python train.py --model="masked image model" --encoder_fused_qkv=true --encoder_drop_path=0.1 --encoder_patch_size=[6, 6] --norm_pix_loss=true --init="trunc_normal_002" --beta2=0.98 --eps=1e-08 --final_lr_fraction=0
Rows from block 7 of the encoder of a small masked image model, named by matrix and row number. Rows with one number belong to one neuron. Each number is 128 + 24 x the weight over its row's rms, rounded and kept within 0 to 255. All counts start at 0. Numbers have three digits each.
After each neuron's rows are labels from the 100 images, of 14976, where the neuron reaches its highest value: "responds to" is what is common among them. Only what is clearly more common there than usual is listed. The data: retinal OCT scans (Kermany 2017).
# fc1: MLP up (encoder.blocks.7.mlp.fc1.weight, 512x128), inputs 0-63
# fc2: MLP down (encoder.blocks.7.mlp.fc2.weight, 128x512, transposed), outputs 0-63

fc1.97:129131098106175166158158135130159151117137131115140154100107131126195158147102190109118120121135105142115145119153131113110132114107151106122112136107110104128126134134152129123086079144127087
fc2.97:160121128133153118121139121100122097144105131153131116136114136114114126109125142117113116119117133125126133130107108134121084165118083169140125134120172130112134130154128136169135104122193149
responds to: finding: choroidal neovascularization

fc1.460:143088168172114114115117125142179109147138137139104125166133107120139113139169121120093136122180113110056116106132139099118119117095133119146140099122117142132080165128111125130120135093112133
fc2.460:121131086112139156173140114164103166100156124124144118092137140153119158128090159166141146156094126120151124121120094133118121113144141162093135137150124126110133089099135144141135141147097123
responds to: finding: diabetic macular edema

fc1.279:141141122148120137210118073137107114114089122148158119130128113172134093117115144174118163116146119150143141079129142143091126125125125156115132090160125113126140139139129141109123137130140133
fc2.279:149097146147130146138138130045133108107160147116158173121102111109132078113139151146145074149154123128133139141122110121119094119141125150135120119126154165148090120170160132126147159159114147
responds to: finding: choroidal neovascularization; finding: diabetic macular edema

fc1.425:097150097160129085176127082137120144165172130164175109119164115148085086096151107130127098070160110145107131117130121093115153143121111121088124085129146127133144160117128164120138134109089110
fc2.425:126173155151142108141141113087147103104118113117141145134060106088109107115081118172134092152150128074137169153110139129124112115143128149124131103119148140121090126183087121082149147144115145
responds to: finding: diabetic macular edema

fc1.329:102130143142095148135151152137151125134134116111138145097138135134176127124167110074126139171130091148101165104117107137153136139124144124144133132152111110120120130075146104118113071111128116
fc2.329:139134130132131103132139094169101139079139122128094090179146099120069119089133151111143134089108142130133119131119122136132083095131120121157139109130178145151134121116136141165147124146121159
responds to: finding: diabetic macular edema

fc1.372:138096108130148132124128096131130214177138079115135132141120144094064120102115100113065140123112146110131100173147142140133155113107127114140130094133131103079142132046158142137153143092198095
fc2.372:102036123163115062129132100124101125129132073102113114125140154125133180137098117126109121131123139128125097147145126164136109134133117144121129096079115117122186136171090121087131106127176136
responds to: finding: diabetic macular edema

fc1.121:127150128147122145121118137113151111153123108132100193139121112115163108139134151119155160106140107119141089108099081130168100109115103122121126136115145083150146133138104116091101144152106174
fc2.121:103136095124158125132146116130127105112100149185146113136099133180152123108154089133071136129163122144134123121127133139077148100107071119124127121105125088176147130175118128152156105146141107
responds to: finding: normal

fc1.392:109153170142139124112113139109163115169126155147090168165116157174077115186111128154117127093122099123118139100092082138159140118103129126136151138175119099123119106149139122111132110119127149
fc2.392:116136111116117151119122146127111153095145127175154143122145106074149130141106111099089149131137129155134129130117113152082120122096113131137110154130147131133139135122139130102178115188120128
responds to: finding: normal

fc1.164:122154123140137105192123072134111119114145048188163108101147111105138128107141087131184163105168115144132131115114120160114099119136111158114116136149162139075123169163136150130123138112116080
fc2.164:129169148121121103143142095087136102096130097102163123117087147114120130101123110123125045125136098123156092144127106110132124121114123138105131103136135143132114100134100138091139144145073140
responds to: finding: diabetic macular edema

fc1.415:121131112109123187160125139121119176119168064177114124123133112117096139117117088092112143083099143127152113102118141129119116126150116106092123142120115129062106147130124136149121135127101123
fc2.415:099075126185100083122128077103129130127160078099162106115133137140142176152093150119148110129141107171119115157142128132126141121113158129132123074140158155123127179164129135134131120120174132
responds to: finding: diabetic macular edema

fc1.433:179100147139110137114127151146118078097088156114127143148110147139121082082088156158071146233167115104113131130154114098112125137141124155130145144129117131132131172143136135114146141143139135
fc2.433:155090121109134115143126050134116137120128167142111110116120175142141094099163128114096166144128186116136119101140129124118144134119105121156170145113138124153177089119083127076129132123099138
responds to: finding: normal

fc1.140:139094131152146059073123111137148166132097118117155161108156129133097117072111120177093068143157134097115109152109145097127160123140126122131161196137167113096141168104135106117175132099141136
fc2.140:124158126105135131129135039165131116108162117104164137125101099132149160133124130089120124161128122134091064173127141139120122118187125103123120147107121133148156078135106122051144128139138139
responds to: finding: diabetic macular edema

fc1.224:122136162134087133148153125072155157142119141141114184114080132135121124169100146095138092115099067104127117109102090098142130111117105099148157133161126129138126072138156151094149116121105163
fc2.224:077134134127148128110099145126087110118097137168161140129178129105131122155122097148115131108117125142134120147118110159115134136125117168118121120129108114136132152141140149105163128144109146
responds to: finding: normal

fc1.136:137156151113094072128134107091155116120135119133142139113120138112097108102125126133168105154122104118136054135118090142118121125147133151148147158127114095115133133096131117108131123098142183
fc2.136:095129126115193151133134164173106119125105141102131115111123174151163184145140125112121139115157130114142122137131171109096161161130125121106088109108137135151111129125130124165103152107136123
responds to: finding: normal

fc1.345:177113148138106143083123165169121051123151141135127113140093162176162086143090173133093141177155128113128145138139116101115145153157139186148105126149122122130145136163135117110127149163122152
fc2.345:128099140133130161119121104132120130109101118155155145137166150145120090085157084126092132137118089179135103097126125136125137152106121124157146139106147124122178118130176126127112134117149134
responds to: finding: normal

fc1.293:167135128134120143153118074126105090112106145151142102145120149192182078064095117169131177131175136112135128110146121090102126143130117172107118117152146120149129170165115140121126136146081159
fc2.293:150068066083129113121132130088150103104114106127138141144083113135099088113149125136110068143148155136150143146123124084126099127158120152150123138093139155130183131146121133084125155142068132
responds to: finding: diabetic macular edema

fc1.70:154161144153075136129105113101140138144142078152119116140110154126113077115144125127165160144115082135133120153146096114140149098148168049165154151136106087095135152092132090122102104123148136
fc2.70:140131107127070119147109135161161120098120129169143099149126110142096107119140098155105120151134138116104127114148084144136138115122140113167156166150086150128124126127127085137139137135128123
responds to: finding: normal

fc1.301:145129138122104175119134147159148103124114203121100131122124179125134132083117146096092185175177132104119137160143125093149096108132139127139132111096101161158123158156119139115132143136112179
fc2.301:156104130133127065137113069143129136122053134136090104129094108164126126141172123135097091119113112079114101118133119115142125165049112115140126162120127106164160110130123121098122140136124130
responds to: finding: normal

fc1.451:108127145132145149072117147123100095124148117120147141122139158140128154117117139137133148091086108133104157123134144095125111137170153111140133102105103134121109096119158162116140058076145093
fc2.451:140118130141118167140094104132138132119110133132140150150129102129141120165141095112138123123164113128131131119118094174122141105108064120162146123118121111139135158179126073097101124172102104
responds to: finding: choroidal neovascularization

fc1.308:125129121112134105161122092168086087110109083150141093061126145185138126155086120120114150172115147144143132146145142128120095130103150131126140078170124124141107102177116140134110123141126167
fc2.308:122129105162112160117123094095133109123170104131173157155116070110134105099119136137143140098110220137149145060153120108117141132158107122141115112136135148105136118146170129144133141138119130
responds to: finding: diabetic macular edema

fc1.239:121098072109102126124146116142103147175118118114101146138145126103130143121120137135118119109147134115089117073070108093120127109144124126143138102110124106140121111084194155105152077147116175
fc2.239:115128084099145117113157185178160148094149123107183086104117138168112169121131131166096130162140116118139115106138134113127104156105142129089138148146146187141126123109130094136153068130125105
responds to: finding: normal

fc1.497:113099122125138144076136144156148165113118099114129124134121141113079195138138105080097142124161146111104111181128099114159124116112133072126144152086098144123134125137139120135131126127150141
fc2.497:124161172177120127119115125174133161122126107144091064140127138126123179129142116114117145168097106130127136170128136144134137140110125119129135107127143117158120148097155132094118121103172143
responds to: finding: choroidal neovascularization

fc1.436:116095128125113092117151163149102112158098113064148125152097117137196090150124137144135136094130121124158133138137147077149098166126145155144132108158087118127158139109141160144127134143121143
fc2.436:114154126130139129127137152106139119104122140161142150149132128101149112113121109138122139102126222130133141091125145140131142131169137139156131117132115096123158093155190132127127148142161097
responds to: finding: diabetic macular edema

fc1.466:107153114128125133157153171130082107124178058197139126115137106161137117173149123107141117087147140145163139103120123114107120153118119130111089112114118142092120109149119158125090134129062153
fc2.466:120140134155114122121136145090133113146114141138168170143159096098122101119081146170133162142135148134115176143122145142101132117142132137136106067156154136135122160168163120159130142120117110
responds to: finding: diabetic macular edema

fc1.286:096118118123126150095129150143157112142213103144150136132100137108080127183145118077153079102141106136138121141118100123153154141210130129156122119100092142115123150130141143145136149128115103
fc2.286:100114163149127089115126129139123152116118132122099105136153146091139142091131083158135135136106050132094080158103152175142119126107139119130164085095148114124143120127093113167121107094175142
responds to: finding: diabetic macular edema

fc1.373:140161117113112165195114133128115116108098129185168148131115118122152097077113120141151124111121122135160131083146136138101100130128131170097130089142119135113121141161123179128119136121118138
fc2.373:121064123135139084151135156061129103136137132116132146128118129090124065152138136166144103112166085123135039142127126103125100111167131128151111136102137142131066151146123128133139143135086128
responds to: finding: choroidal neovascularization; finding: diabetic macular edema

fc1.41:147117129114121166158104076140116094072076122169154109126095135156150079093080131143122157109129128140141139110135134131092155120168130173116117073158133136107136169155136125126122152150123123
fc2.41:150093131131121133130128066073129111102149135121145123122154155110146084100147092151118091109170105148145120103140109097123078115110133159161115129115176180106145143150129140135128141137131142
responds to: finding: diabetic macular edema

fc1.358:108107090160140133107153121127129187157144081126099098115138121057073150128149119117097132107145164101123100166118137092149138107075122094117128147092143111068136098087143106152135128113145094
fc2.358:122118129171112094134121105140136136144152124123122088139117132117142204161069132112120164111115105136113191082141134155140127127138127128126142113114134108106109142156091121091124121121162133
responds to: finding: choroidal neovascularization

fc1.138:125131132152131094137148050167089099122096124138161099087148156179136130151126118155112152147192138129118122180122142126134092109094115154129119115170143146164126100150119129119117105138112179
fc2.138:139172129173110137118141147115138090088101146135137122149076085124102124105119144125097098102115170120149135119112108097124133130099099135109088144144137162121110173165117127075132164145084145
responds to: finding: diabetic macular edema

fc1.130:117137110147123124150158122138106062107137073159162104101110144175148123137115110118159079117155120148160137152113123154132119155122141147134104055149139163131120082167132122125103128151143137
fc2.130:129105150207132140116124120097125114119128149138138124150130062136110074135117116174121164130138153180159113104118115101117137139129112151133128124097145155111070134147116120168146147150089136
responds to: finding: diabetic macular edema

fc1.241:094112090183164097115156091141152179163135111117156107124143099106078152155137113122101109077121126132142112171139140110146159099096127096128145141139126110130137119104130142122142122092200160
fc2.241:115155101139119091149142104121155143131155130105085115162089064119105178142091116101130147128129158089130128142100132156133122129190131131106133109159163151110085115210113112119140132144133135
responds to: finding: diabetic macular edema

fc1.76:113109105140118113073127171157119144109153129145086123156102121113103108128143110141115152102165114104098094044149126102125140111108169121113124136149159136104094140094103112125139157128124105
fc2.76:111132105135160125123102116142086097105170133154149147144154154104082146167116141165085152096093127121110127132105100132127138119121090141155128100116124118112119132146130158139163079174118154
responds to: finding: normal

fc1.25:180102143143126153102096144134114119113121188099128125115109164135094118064086142109077050215100139114130109160154149113140136105173138146113159096137126114131108179144144113134140136154126144
fc2.25:128123160118128095134109047131137159093107141122121124160128141136137125096165102134097134126140103119121090190154124146124108146142121088140153133091142126122190133106150113079131113115140131
responds to: finding: normal

fc1.380:135138106124123137167132106098099098109088131143158107122106135170141063125122144166136156137141133130152136115133123118098126139157117146106101072164130128133130151148117128111130134149077157
fc2.380:143118125125133155151142109075137108109145120127184180113132071117144077130122140162129091111148172102146165103121105107131105109149143143136115135113169166145153140160140125125134167141105146
responds to: finding: choroidal neovascularization

fc1.350:124151110137120153161119133102121088123131084157139109141129115195163099104088124124157168100104111149160135088118133139117128121137120167107106089132115138091113166158124145127125138127108116
fc2.350:130125117097128125143137089089147123104153082123156162125124070101142069106128131134139103107163120150120152166139111098116074121189150143157109127136187153129132101161135145160119136144105128
responds to: finding: diabetic macular edema

fc1.483:116110080122130126104153146181132159113150134112111165146116140130114126109141180132121190074091130141115146089136139087164138112141163104147151131155108100105103103130155172113119116141104120
fc2.483:149137119133170122140160135141139125127110136081098116105124115097137159126100168113161121142163121122170129130124193107127132135132092101096105111098174148150130121100125150161096131116119135
responds to: finding: choroidal neovascularization

fc1.253:107108093115149105122146115118152110167155117104142093109126159053099128115156106095143106107123124116133118156109116092155137129152116101113137115102135123090139118127141117151121139105097088
fc2.253:096141125177115137140128080136119126134174155114125097130118131111135181145096086133109135144112142156110230103110162145157102142129135116103161123112169126129124129157106111147143118112175140
responds to: finding: diabetic macular edema

fc1.42:110117123148125138150108099136123138124175098095144124126108123148078128155110142118137068108087137170156107152143156094165173103153137166139151087140077141143127159119151140144144126140206121
fc2.42:122125160195131115129123062114145143114162133108094145171153142077147128046135113147100131123133130126098127139147124178127103122134136127139102092076137119087153167138167109143133112104173130
responds to: finding: diabetic macular edema

fc1.486:148157104131120125153121145116114065122097146156177128118104090158158076118135150170140134130126102151156138109130128112081108130163131176115107074138150155111124113151116138123111127128058147
fc2.486:130135155129138149144139131074126099121161115133145176125126090100140079144124123153144094113143127121136073113115121112130123117138147136150116134119140146135131112149101124146134151139094125
responds to: finding: choroidal neovascularization; finding: diabetic macular edema

fc1.45:126098123135145126118138155155133171103147096120098132120133128124169161117169146127128152131092106106139117111093132119126092159119162069147076139150131133114124171107112147115140133139143130
fc2.45:124126104132144100079132148142098112130122119102111103116104101155101110084123107120100092114095124127119131101153125118140112111136136151103157116144136144097130083104125127127193098108118077
responds to: finding: choroidal neovascularization

fc1.336:106134131142148112130152102146097147162144076114112120162112162162088114107123143142141127125138109104108134148134116088121152117140170096122149110112091112104130130129162084121135080130139128
fc2.336:132133147141144101134147116117137118109147132130116096155103117139137134119133110091127105102149143136098132134125196106134158133131109129129116112126123149132115141130132112156090138109175154
responds to: finding: normal

fc1.472:163116144150106186133110109131106051115134181115120115120135165178161099077103150167118144189161129115103143127118149111102108120151111180099127123152124130154129148159116103116148123143109162
fc2.472:149134117104140109179113055132156134084078102151123157149104178136110075143161155136098077148145125122145101141143105121121122140126102116141124155088123128148157145109133134106145144143101154
responds to: finding: normal

fc1.398:084157149157149076114158150132168127108142114149138162153089127153087117115157107182145151139119099116119144109165127096148099145133120107105135142138127148147114148149108140116106108052134132
fc2.398:178130112106110165134100156106142124139112135120109151078156100104175131130079156075104125098160119101137136127090102167117090106120110137142130148127141114091132108117133093079130158176133135
responds to: finding: diabetic macular edema

fc1.34:117134119149131078175145068181108099136096087107157093110130138177177097147086128137141157114174138142156135136125159124127104157084117162131106118169149123095133093149118135129123112140102168
fc2.34:146140161111118165112128137070139120113217161145156162124114121077125140109139119135140125118130238198129154152128115120127147131152117151127100136152126172124095109163116131124137149138097128
responds to: finding: diabetic macular edema

fc1.17:073123114089145098160117075123151152123108141076146106153126149122119131182146108125132160135123145156131122156123167122148154092110130109111144095135141103157120147148124126138135124124143205
fc2.17:137161122133119132153145095071128124153158122107115102122099139111102121092118142088110038150138122154109178140139131121129117135121131116102099098162123175124096147128100118097122151139116133
responds to: finding: diabetic macular edema

fc1.40:084132114163136086093171115174123125128141125137140111124122133145148153192133130112133155141165124140153124170129099112135118133155153082138111097108105182174119097156118125122122114148127204
fc2.40:136129159188107184122118101152132147126049146129101116146107081160099133052097105144128157087132195132146120134100137120132134151110120131107158091119145169137120126152120126124133162136134149
responds to: finding: choroidal neovascularization

fc1.24:100103119107140079089134133164139141138119104102129123131123116106101170133130107079103119116153136114133101157127116118140146107087148090133153158121132120109147109131137129146122127106202122
fc2.24:126156128175124128131124133168148122143200127125089070164089166115123189118126099088138154131096151140099137120126152133136141141115127121107136099166109092137095157137169132091122130107164124
responds to: finding: choroidal neovascularization

fc1.505:121109150135100093165134125074154144105160166114161195139103150135153194183129134124158124152134139147113126149091113129084118142135101147147175143137135139150148168136108106116091119126081122
fc2.505:091132131116121107140071159133124078117069126130154095106179120111129100082116121119132074160103121140165131123111117142155110164139116132148086104121139124124139114118112156136166111100135138
responds to: finding: diabetic macular edema

fc1.474:126104101087109123115113140107105116133147097096154142132145120128129163082134151112162115147115157173112092157110087112162120152176160104125088132150159161130133121105085137062101155082130102
fc2.474:154125105116137130083130162128133150154153124106118158129113168096142155156147112123053176092130123140104120127122152127144137145094143175125121163127129136111119157152133129092143102192149114
responds to: finding: diabetic macular edema

fc1.59:151125133112127075122131133104130093145097134144155132141133129183167085079098106154132120162125122125141134120120142094130142127136137175103139139154178101109130161149128145121148152147071115
fc2.59:145178098061136152124143094130138100123161111131160152125100076122156077119109131119120121146163085167125170126137130100110113122161149127155121140136144153115151128115110136105115144136077108
responds to: finding: diabetic macular edema