Rows from block 1 of the decoder of a small masked image model, named by matrix and row number. Rows with one number belong to one neuron. Each number is 128 + 24 x the weight over its row's rms, rounded and kept within 0 to 255. All counts start at 0. Numbers have three digits each.
After each neuron's rows are labels from the 100 images, of 14976, where the neuron reaches its highest value: "responds to" is what is common among them. Only what is clearly more common there than usual is listed. The data: retinal OCT scans (Kermany 2017).
# fc1: MLP up (decoder.1.mlp.fc1.weight, 512x128), inputs 0-127
# fc2: MLP down (decoder.1.mlp.fc2.weight, 128x512, transposed), outputs 0-127

fc1.345:125126155133124132130182085164091181144125103141161108120131121131111166088131107132151155144126144155160138109091122120146118127155082160117112093120116115134111148104120110131134125133144112112170170122168152130157108141138186110161120140097146133131180116140148139164155121161135137163089098128162150117138132153102096122138153139194100112106126102110119104083143126152127163118094
fc2.345:150106087183126124111117149160160115124119135143104130132069141118118150114141133124127128141067121121111115140127125145136117127109120116121116102160119171108098122118124176131117139091117134138107164159107145143133107150104101156119101098154145127153156125144059114088150176071125156130133133127106112129114129135141197121159134094072120133130102159144129152143086120130138135088174
responds to: finding: normal

fc1.296:164124086099125147107088212134154121131129110118137165123123146159091162114156145141092142108127122161175155147148147117072137088159150130128127113090090109156130139127092108131097099142129134144101135096126111121122118136137113097114096113135144154128128124116135154160145152161115085163156140138129130116104110150098095097145169096126101128096110139171092126139154109107132163123151
fc2.296:129126135144128104145143097113121174127129137160098077177192131097163112110127079134152132162124138086121092125147125137161079129122106109125145132121106161098127107113173163116131154116101084130140105129122178122128143120114190184122171128123115134124118140134125103129151104136128138119154131134154118139115114122115112130110133156138133130154169064102122095120140143146155079157103
responds to: finding: normal

fc1.367:132180106133145165075090148114149080090110113095139088101132115133098121107109084143136123143116142141090109117136134117124130101122133125116135128119131141137123110123133122125112130164120108111125093084160126140102104186114146135122113132116118110148143130136171110123153132132108145093112155099126131130090117111115154113061105140114082143042127140100097109092128126094131098089087
fc2.367:000119170123101139174121129109107113100158144139166125133133157149105125113130107072120125132126084110145119112148108138142137126126111129131132143141150138129127141102123119127140109121092135120106129145105185144120140130135137114136120115126138151125121141125135125137145122129119129094123099199146203091136137115132151211133163143129127154137166128147137127117130128139137134121127
responds to: finding: choroidal neovascularization

fc1.275:149112139137136167121124100138155086148170141133171204151148186103123138149155115140143163140132143115137109152130111117144092106114115095131116140121082111152105107145117126114122123116113126128145186129136155159124116121160155140130154106113136131147105115156167111111168129176161139116111111125135146134147122120088080110105129165132126124063168103131134109153140106153104095131075
fc2.275:116148121133133082147133127137107168161117117143107102103173105113114121075087129131183127096142126146082136098080104157129132126116137155125151146138128141169104125127139093124116141128193148116151111122129117120128151142096121125094103074112159142144113078096155138157097126148144102122127151121143140102135132145129129124107126095198104092157128081134126116143119122124129111194138
responds to: finding: choroidal neovascularization

fc1.374:162126129104125118145130126170078137097141112152184148118116119126145111179179146153104130175147126144164132159160142118131113119146121097149125136111118130144131088161064142107130112119094145145120106093101122170110120111150137143124164133128114149134103116136185137141134114154124107139098126118130136117129083087117087096149124162191118147121148088147101135113113112110153073115128
fc2.374:099125133111141136122119175103139147150138123105089111177111158112150171079154131133107137127076160130133124159116145165093110148113124180113135104155126172107117108115180146145079116071148099128137151122120122138132120158142105130153103116138116115153134123127097113149120148112121133146099122096094096148148164131104153122166138069151139091143134168146107130145120100124130154104177
responds to: finding: choroidal neovascularization

fc1.436:100130131131134125141128129126118134130136114136129128117151129143093172154121134147127151128137147160183148092130118112095142073150095141114104114138117107115107122106126110114124116124092117182217153132136156104140125140134133120185137143111139140132111139106136169160140153143132128170066111147164160148158143159101116136099161095149132096123102109110178112143118116088122165157083
fc2.436:133117095098147143121172173113109145096120151147125072132098093128168087125126124125135129120144108124148149133120142155134138132081089102124115191137122123163172099115206186107117124122123146164117140152109140170081128168132124136127102125116133135122108133134104144098174134095139147119122143163124148118138142123136120121145125122111110119066165172109112120146105110094117146116128
responds to: finding: normal

fc1.41:088124150157116122107119151098094123137149135152118141111179123129066135172105179140126135157170143166176151090143110151143097151117110099136133149127141114100148105123130124090103147121126121134132146127126131111112125112149167132138182101125124118120102134115146137117126116171162101109131142127118130105095086158126108090142160170157144077106125110150163126108146126077128125075087
fc2.41:118115157139131077132130101180100147159141104128171158122106134129101128129170093135113145071127089146096159116104117135127164109135075103125149135107132121187146115136129182112144103153146125128144116127134134110110116143089133109101145086138100140122095114096099159135124175147099111135124154125111154133138160089136192114168141117121101126128119156152166107119121114163132115160127
responds to: finding: choroidal neovascularization

fc1.380:146183159113000115146129129097158121154140091134157110131136104115122121108136158135118138137078122127132112157147129157131141142142136109120122097114139168097108119146128076161096168152147126124127129121100128119139114106127161127171142130132131116060155132103148130114131117122128127149123159131114133170103123128131113119156117132129100096119115158099110139151112120132162113146099
fc2.380:174118118147116108135124104126115107126140138125144132125144131133109122135143125140136107128127129117122129122132131122131129123119116127049129116129109134099140146159121113131098146134129123121167109135156106140112131145125130118156134124132125142126122136139110124129122140128131120120134255145155063105137128127122125151084161122126137123114146126175118131096127117121126122120117
responds to: finding: diabetic macular edema

fc1.272:144101094147158117103146089142179130151147117134109080125149153068164121112146173141118147119068129119127121144128109134138137111060115155140118071081101114153139140080143090141088144146123140117112159122128140136142121135143174102142121139110134132132126110116123117159146154127100110078120153145129125092115091099167127137118120158133141146160126145139125109081113104078122143106119
fc2.272:082159172149122169130128134095106167130180155123132125129123136111127128142124126153127133132136119136164133141131098141124138128128133124107120156138109145133122099076131127115140132140117166127055134137106137111105134133125122123119122118128126199141125133113123108130144127162130119111122064158121146119112137143174145045141089147128128161138160097085152135222127131128139126126161
responds to: finding: choroidal neovascularization

fc1.146:100126092089124119128098150112176125083134112127152117121135140189065108137143149114163121102131149186175145138109114139108108123106081142131145127066088119150121168127121172145102096129159164122138144140130112092132114139083138119140137131135094155132167134114103178170113160131154121134124141136129131117128165139137117114143116143123116096124127117108146071124118106102136154157110
fc2.146:142145126138156143123091141150149125129085150136114102137149110097131139117078121134109145108148133096155113118151123146156130174093137127132107116130140132104120136134162154127131083136107087128119092137129146089111172126133097137182119132138131115169137134111132102127137134138097146096133147117143116165079148070103109130057127152187120073129154115146169089138145080114157115120110
responds to: finding: normal

fc1.68:121121147149112137150109137129116107146127133121172140168087137142098172158140195139113119105124152143219128129132118130130139121111074142159116130096093141103131127137131131152140091133093132103173105132144165112144118101142174141144127141122130140151137122090133170144120151134082128159079110114148128155149155135090109121116150123136107118116162153189157121113117142135166144147108
fc2.68:154146099145117118094137120182125162120119147116152207081096105101157128129090100144081187140169139153114080125132148130151143135116126098134109117094129119089125140128128130125126134134129146110141135115067152153119167110113109106168120132082105114143121118129129149126128095168138132141078107107131133139101124078139136122147135117154160124116142096154124100127158118144150170097115
responds to: finding: normal

fc1.379:117132150130128190192163155172162140153156140141163165119106191160142091154133158142132142197126134113121103112127112124165113139127106107113102119123100122128080141130126107139128115151126111135124105104107119154089128130160088127125194124150134136151142149184117091118130137156126145114134152150136133128145098123104123119123116153095124129120125153140104127110126068146109140100096
fc2.379:123124120098106109129161108157110156156111103140132098151173104111117172108149133139110135117139139124138123122141113148150170122159108154130126145134133132157141084121139091136139187106082118137156141112168179099144159119065184091166118110107111137108135105086096138125160146158137114154131106125136128126098112144101184126101131117139159077100093116110132116126122124108109123125081
responds to: finding: choroidal neovascularization

fc1.145:113127117165131090067119115135164156153176135116157108115140102160114144153131137143196135138099111146148163089126158105114146081124092107111123133094093114144104098154082126136137128132109126136145126115111084109116149148138130127134174122137132117131141123144133158187141109157197125135129155149147099091121097145108117132124109118133129156108130095101110130116120166090097146127081
fc2.145:142120145108148099123181106105128141140096126122100143146129134113116146121108087112145143134157151144097087075108145109067149098126151129138152107130132111147148105136105118152174089102143134123144112134118106161113116105116149119085096158108104098167098117072147101124100101118135105131115114132155160160139155087095124138113125106188120146146140131149157156135133075136154082124104
responds to: finding: choroidal neovascularization

fc1.406:132128104132137124148148107163139106107139157148103121145131117116157165160115111138095159141080122125122116143110141114096151098136118113144112148162104182084129098144135144133136108082054165134118120164110121139126134120120115146141145135128111174141079130111097129133163178101135158160143140124132146158116133081125120187088104095122118163134131146114144151146054124125118121123105
fc2.406:119096147097158141167130113122118105154156069139101147092134134122107119131162167158159168119158122149129140151114108152147095107086121148140109132144108072113106148132167147097101140140162159126108126127148119129143121088084159112149123142113153142146166085093081131115112088093133074128124131134116117095105157162121135129134141132107124103116107108144187140142095092142129114123104
responds to: finding: normal

fc1.407:133119136168139115126114148160106143168176120130114148134140131121131156136155104144135155140167132147139125172121135113114184080145121132125118106100068121116135089190095130092123145137128154141154141123117136116181131110149104129156114147131141157145090096133164162152135087146142115143095116129139134084146117143087164114138112110140085093085102075156132115159127133126113127158095
fc2.407:129142149097147097093157105150117107103173093138127107079171139114157133127144152143135180140111114131095131076109127129080129092178154085125115152160150141120145124135159156138101125096115181122116132154100132120107111172126126085117106117107127139104070125138114128134150112110144110177107117123130154148130143120143089122116131138105145124164146170067147167148122132126116126135117
responds to: finding: normal

fc1.293:122113095155125168106151142101129098143139114101140096121144157133185131107117136189145158126068166133127131124114145100114154126091109117158111084078129141142139116100127130099105134166118151124103141119133111119133136147135159100114119127107121117141177109107124108136149130109086138081119149116136155097131091126155163137100094192141156128143113129141107148074143112087145105170136
fc2.293:098096167150111163130124152106124140112169161129137127133141145116102128128120112088136135137136104130140124110144113126123134121138131138255114151132085129133129112165133110115170139121119138127096127147103165117113121135135134129153131124113129109148117128132120129120138130112113118115130134167127113109130140122161144151128114138124127161131176126075135118126126124143143131134145
responds to: finding: choroidal neovascularization

fc1.336:148130096083116116146099111172109137145124114131111126147156115129144137149154114163114146119162129121134107145128146099109116110146125160123095118134114118109166114139144120076116136096127121127136125156163145101133096110104186159182138119139102139120131107104135141163169142143167151099117106123132140112153129098057151149093139105128127104172116136135204100140093140146112063144114
fc2.336:108173178169140123120130108109072185128151114086150126096137146118134132114118111113145110114152123144097166146166109145115154111188163154127104141104122106148155101114112172122114105138136139137141123125092139154139144154155121081091101135099123135069087090112146130119090120127111094130148136131144126136166124130098134132160118115120113083117134093101134133122131157109143151178156
responds to: finding: normal

fc1.244:144105112124145139076143212101147154154136112138123116085161158116122134136107105155122124150100110124143104093144131126111150118127133141127140126163193120115127135080106152138098109121116120124143118117100129157145141112089134142154130131114136135132157135089132121131116114123095119149131123125117119143145136113142171073105119149161111122092125157092074111170134138109111088107040
fc2.244:148085158140128111134125146139129140110135110122122105118151126152102134153139100079126118120140147117136134129132139145128119132093129113144131118136248126102130112044115137128162125139129153123153129112114113144134128120111145129136121107104111201124124135158119128105129103183123133107136077168132133091135134119108121100151082132134147151128187146132125160182127121136148125146106
responds to: finding: choroidal neovascularization

fc1.320:143196093113138078153128038137129105071110133119198163138192147138144133114118145125110138143142132121117145110085141098094114124086140095131150136128114142116124143119125108100147132114133112118111143138126136127128155119129157141136129126115130107162138119150117116141089132125101154095123135148115136118132097163105124128053126069142136146097159118117101118115148111130146144127148
fc2.320:223112140118125139117134112118123123103145129130129124130116127114135118110117148089123140128127110117130116146130124129127122122130126136051138128131054147138138109210125129118113131132135114128096106131121138124126141127130115120118115109134123091131107150108119141123130111115138114113116224126136206119125136126126119200140053144128136125134096122173165130124131126117130140117139
responds to: finding: choroidal neovascularization

fc1.135:146074143159177118114085176097126112129147149131115143087125119137158143124111068109076136144140120132139100118136120122122157133185133135117141172114189159147125113093120149141119119126125117138128097103130113122118131064134119126145171117132131148137172108123110132140112113120153127144130133096109157159171145131131158103090105117110080070099138110125115134154145131165103111161136
fc2.135:124041099101117113138132134150140106140121110136127128130141125136143135121130127060136121125125197115103126106119160114121125129121141118119121109129236111116140140207114123129081114147137145128138138126146110141144115112135133142143128122140137159120130115116122147117118132110118131132119147147133117128143124119080127213126123133131136130105146166042119122154112124126135143133120
responds to: finding: diabetic macular edema

fc1.49:120140134145000102108120092141152099117135174122129147091148142065146137112126114139092153148113121132130114100118112137100164111120135130137129141100107126124119138097128159109124136118144112121113129108150115104130125124119115077132137146120128120122144119121127141151127139091115135089122146122111124153140103122132108113138099137106116109124091105121117116100149127148130117151146
fc2.49:179098135120125140112121130140111130113136140127136122130124116124140136132126150049142136145132115129125124131121129139131125123123128132235131121135174129134141087128126093116081134140135128136108138112113135118127126122127101136126123133138132222142106130110125134126115153102137119139114218153125052115132121127106110159146169133132126147119122145157152133052120126140126144133130
responds to: finding: diabetic macular edema

fc1.217:120173080121155088103117111136172126112124167128164125151171158095155134105123111133101137141082132126123111107127123093136134115103110101154138131155107095091130147041131162128097109094128129122115144106121092115170135133112162101129135136116131096159105116122142116135098114085120139097126104121110140102154084130110141084068125072141127137142144098131114125110145104108113110115114
fc2.217:006085130109121148117136133128144151141129124125142120133126110110132121126118145120112126116126121118121131136131125142111119124114134121206132123135187136134140107145126127116034109145141096130091123140127132125127124132123123132119122122138122215141114111112123143123126108155137120130116135086145207137120129141134137169168184145128144113131116129149147139161119133131116141130123
responds to: finding: diabetic macular edema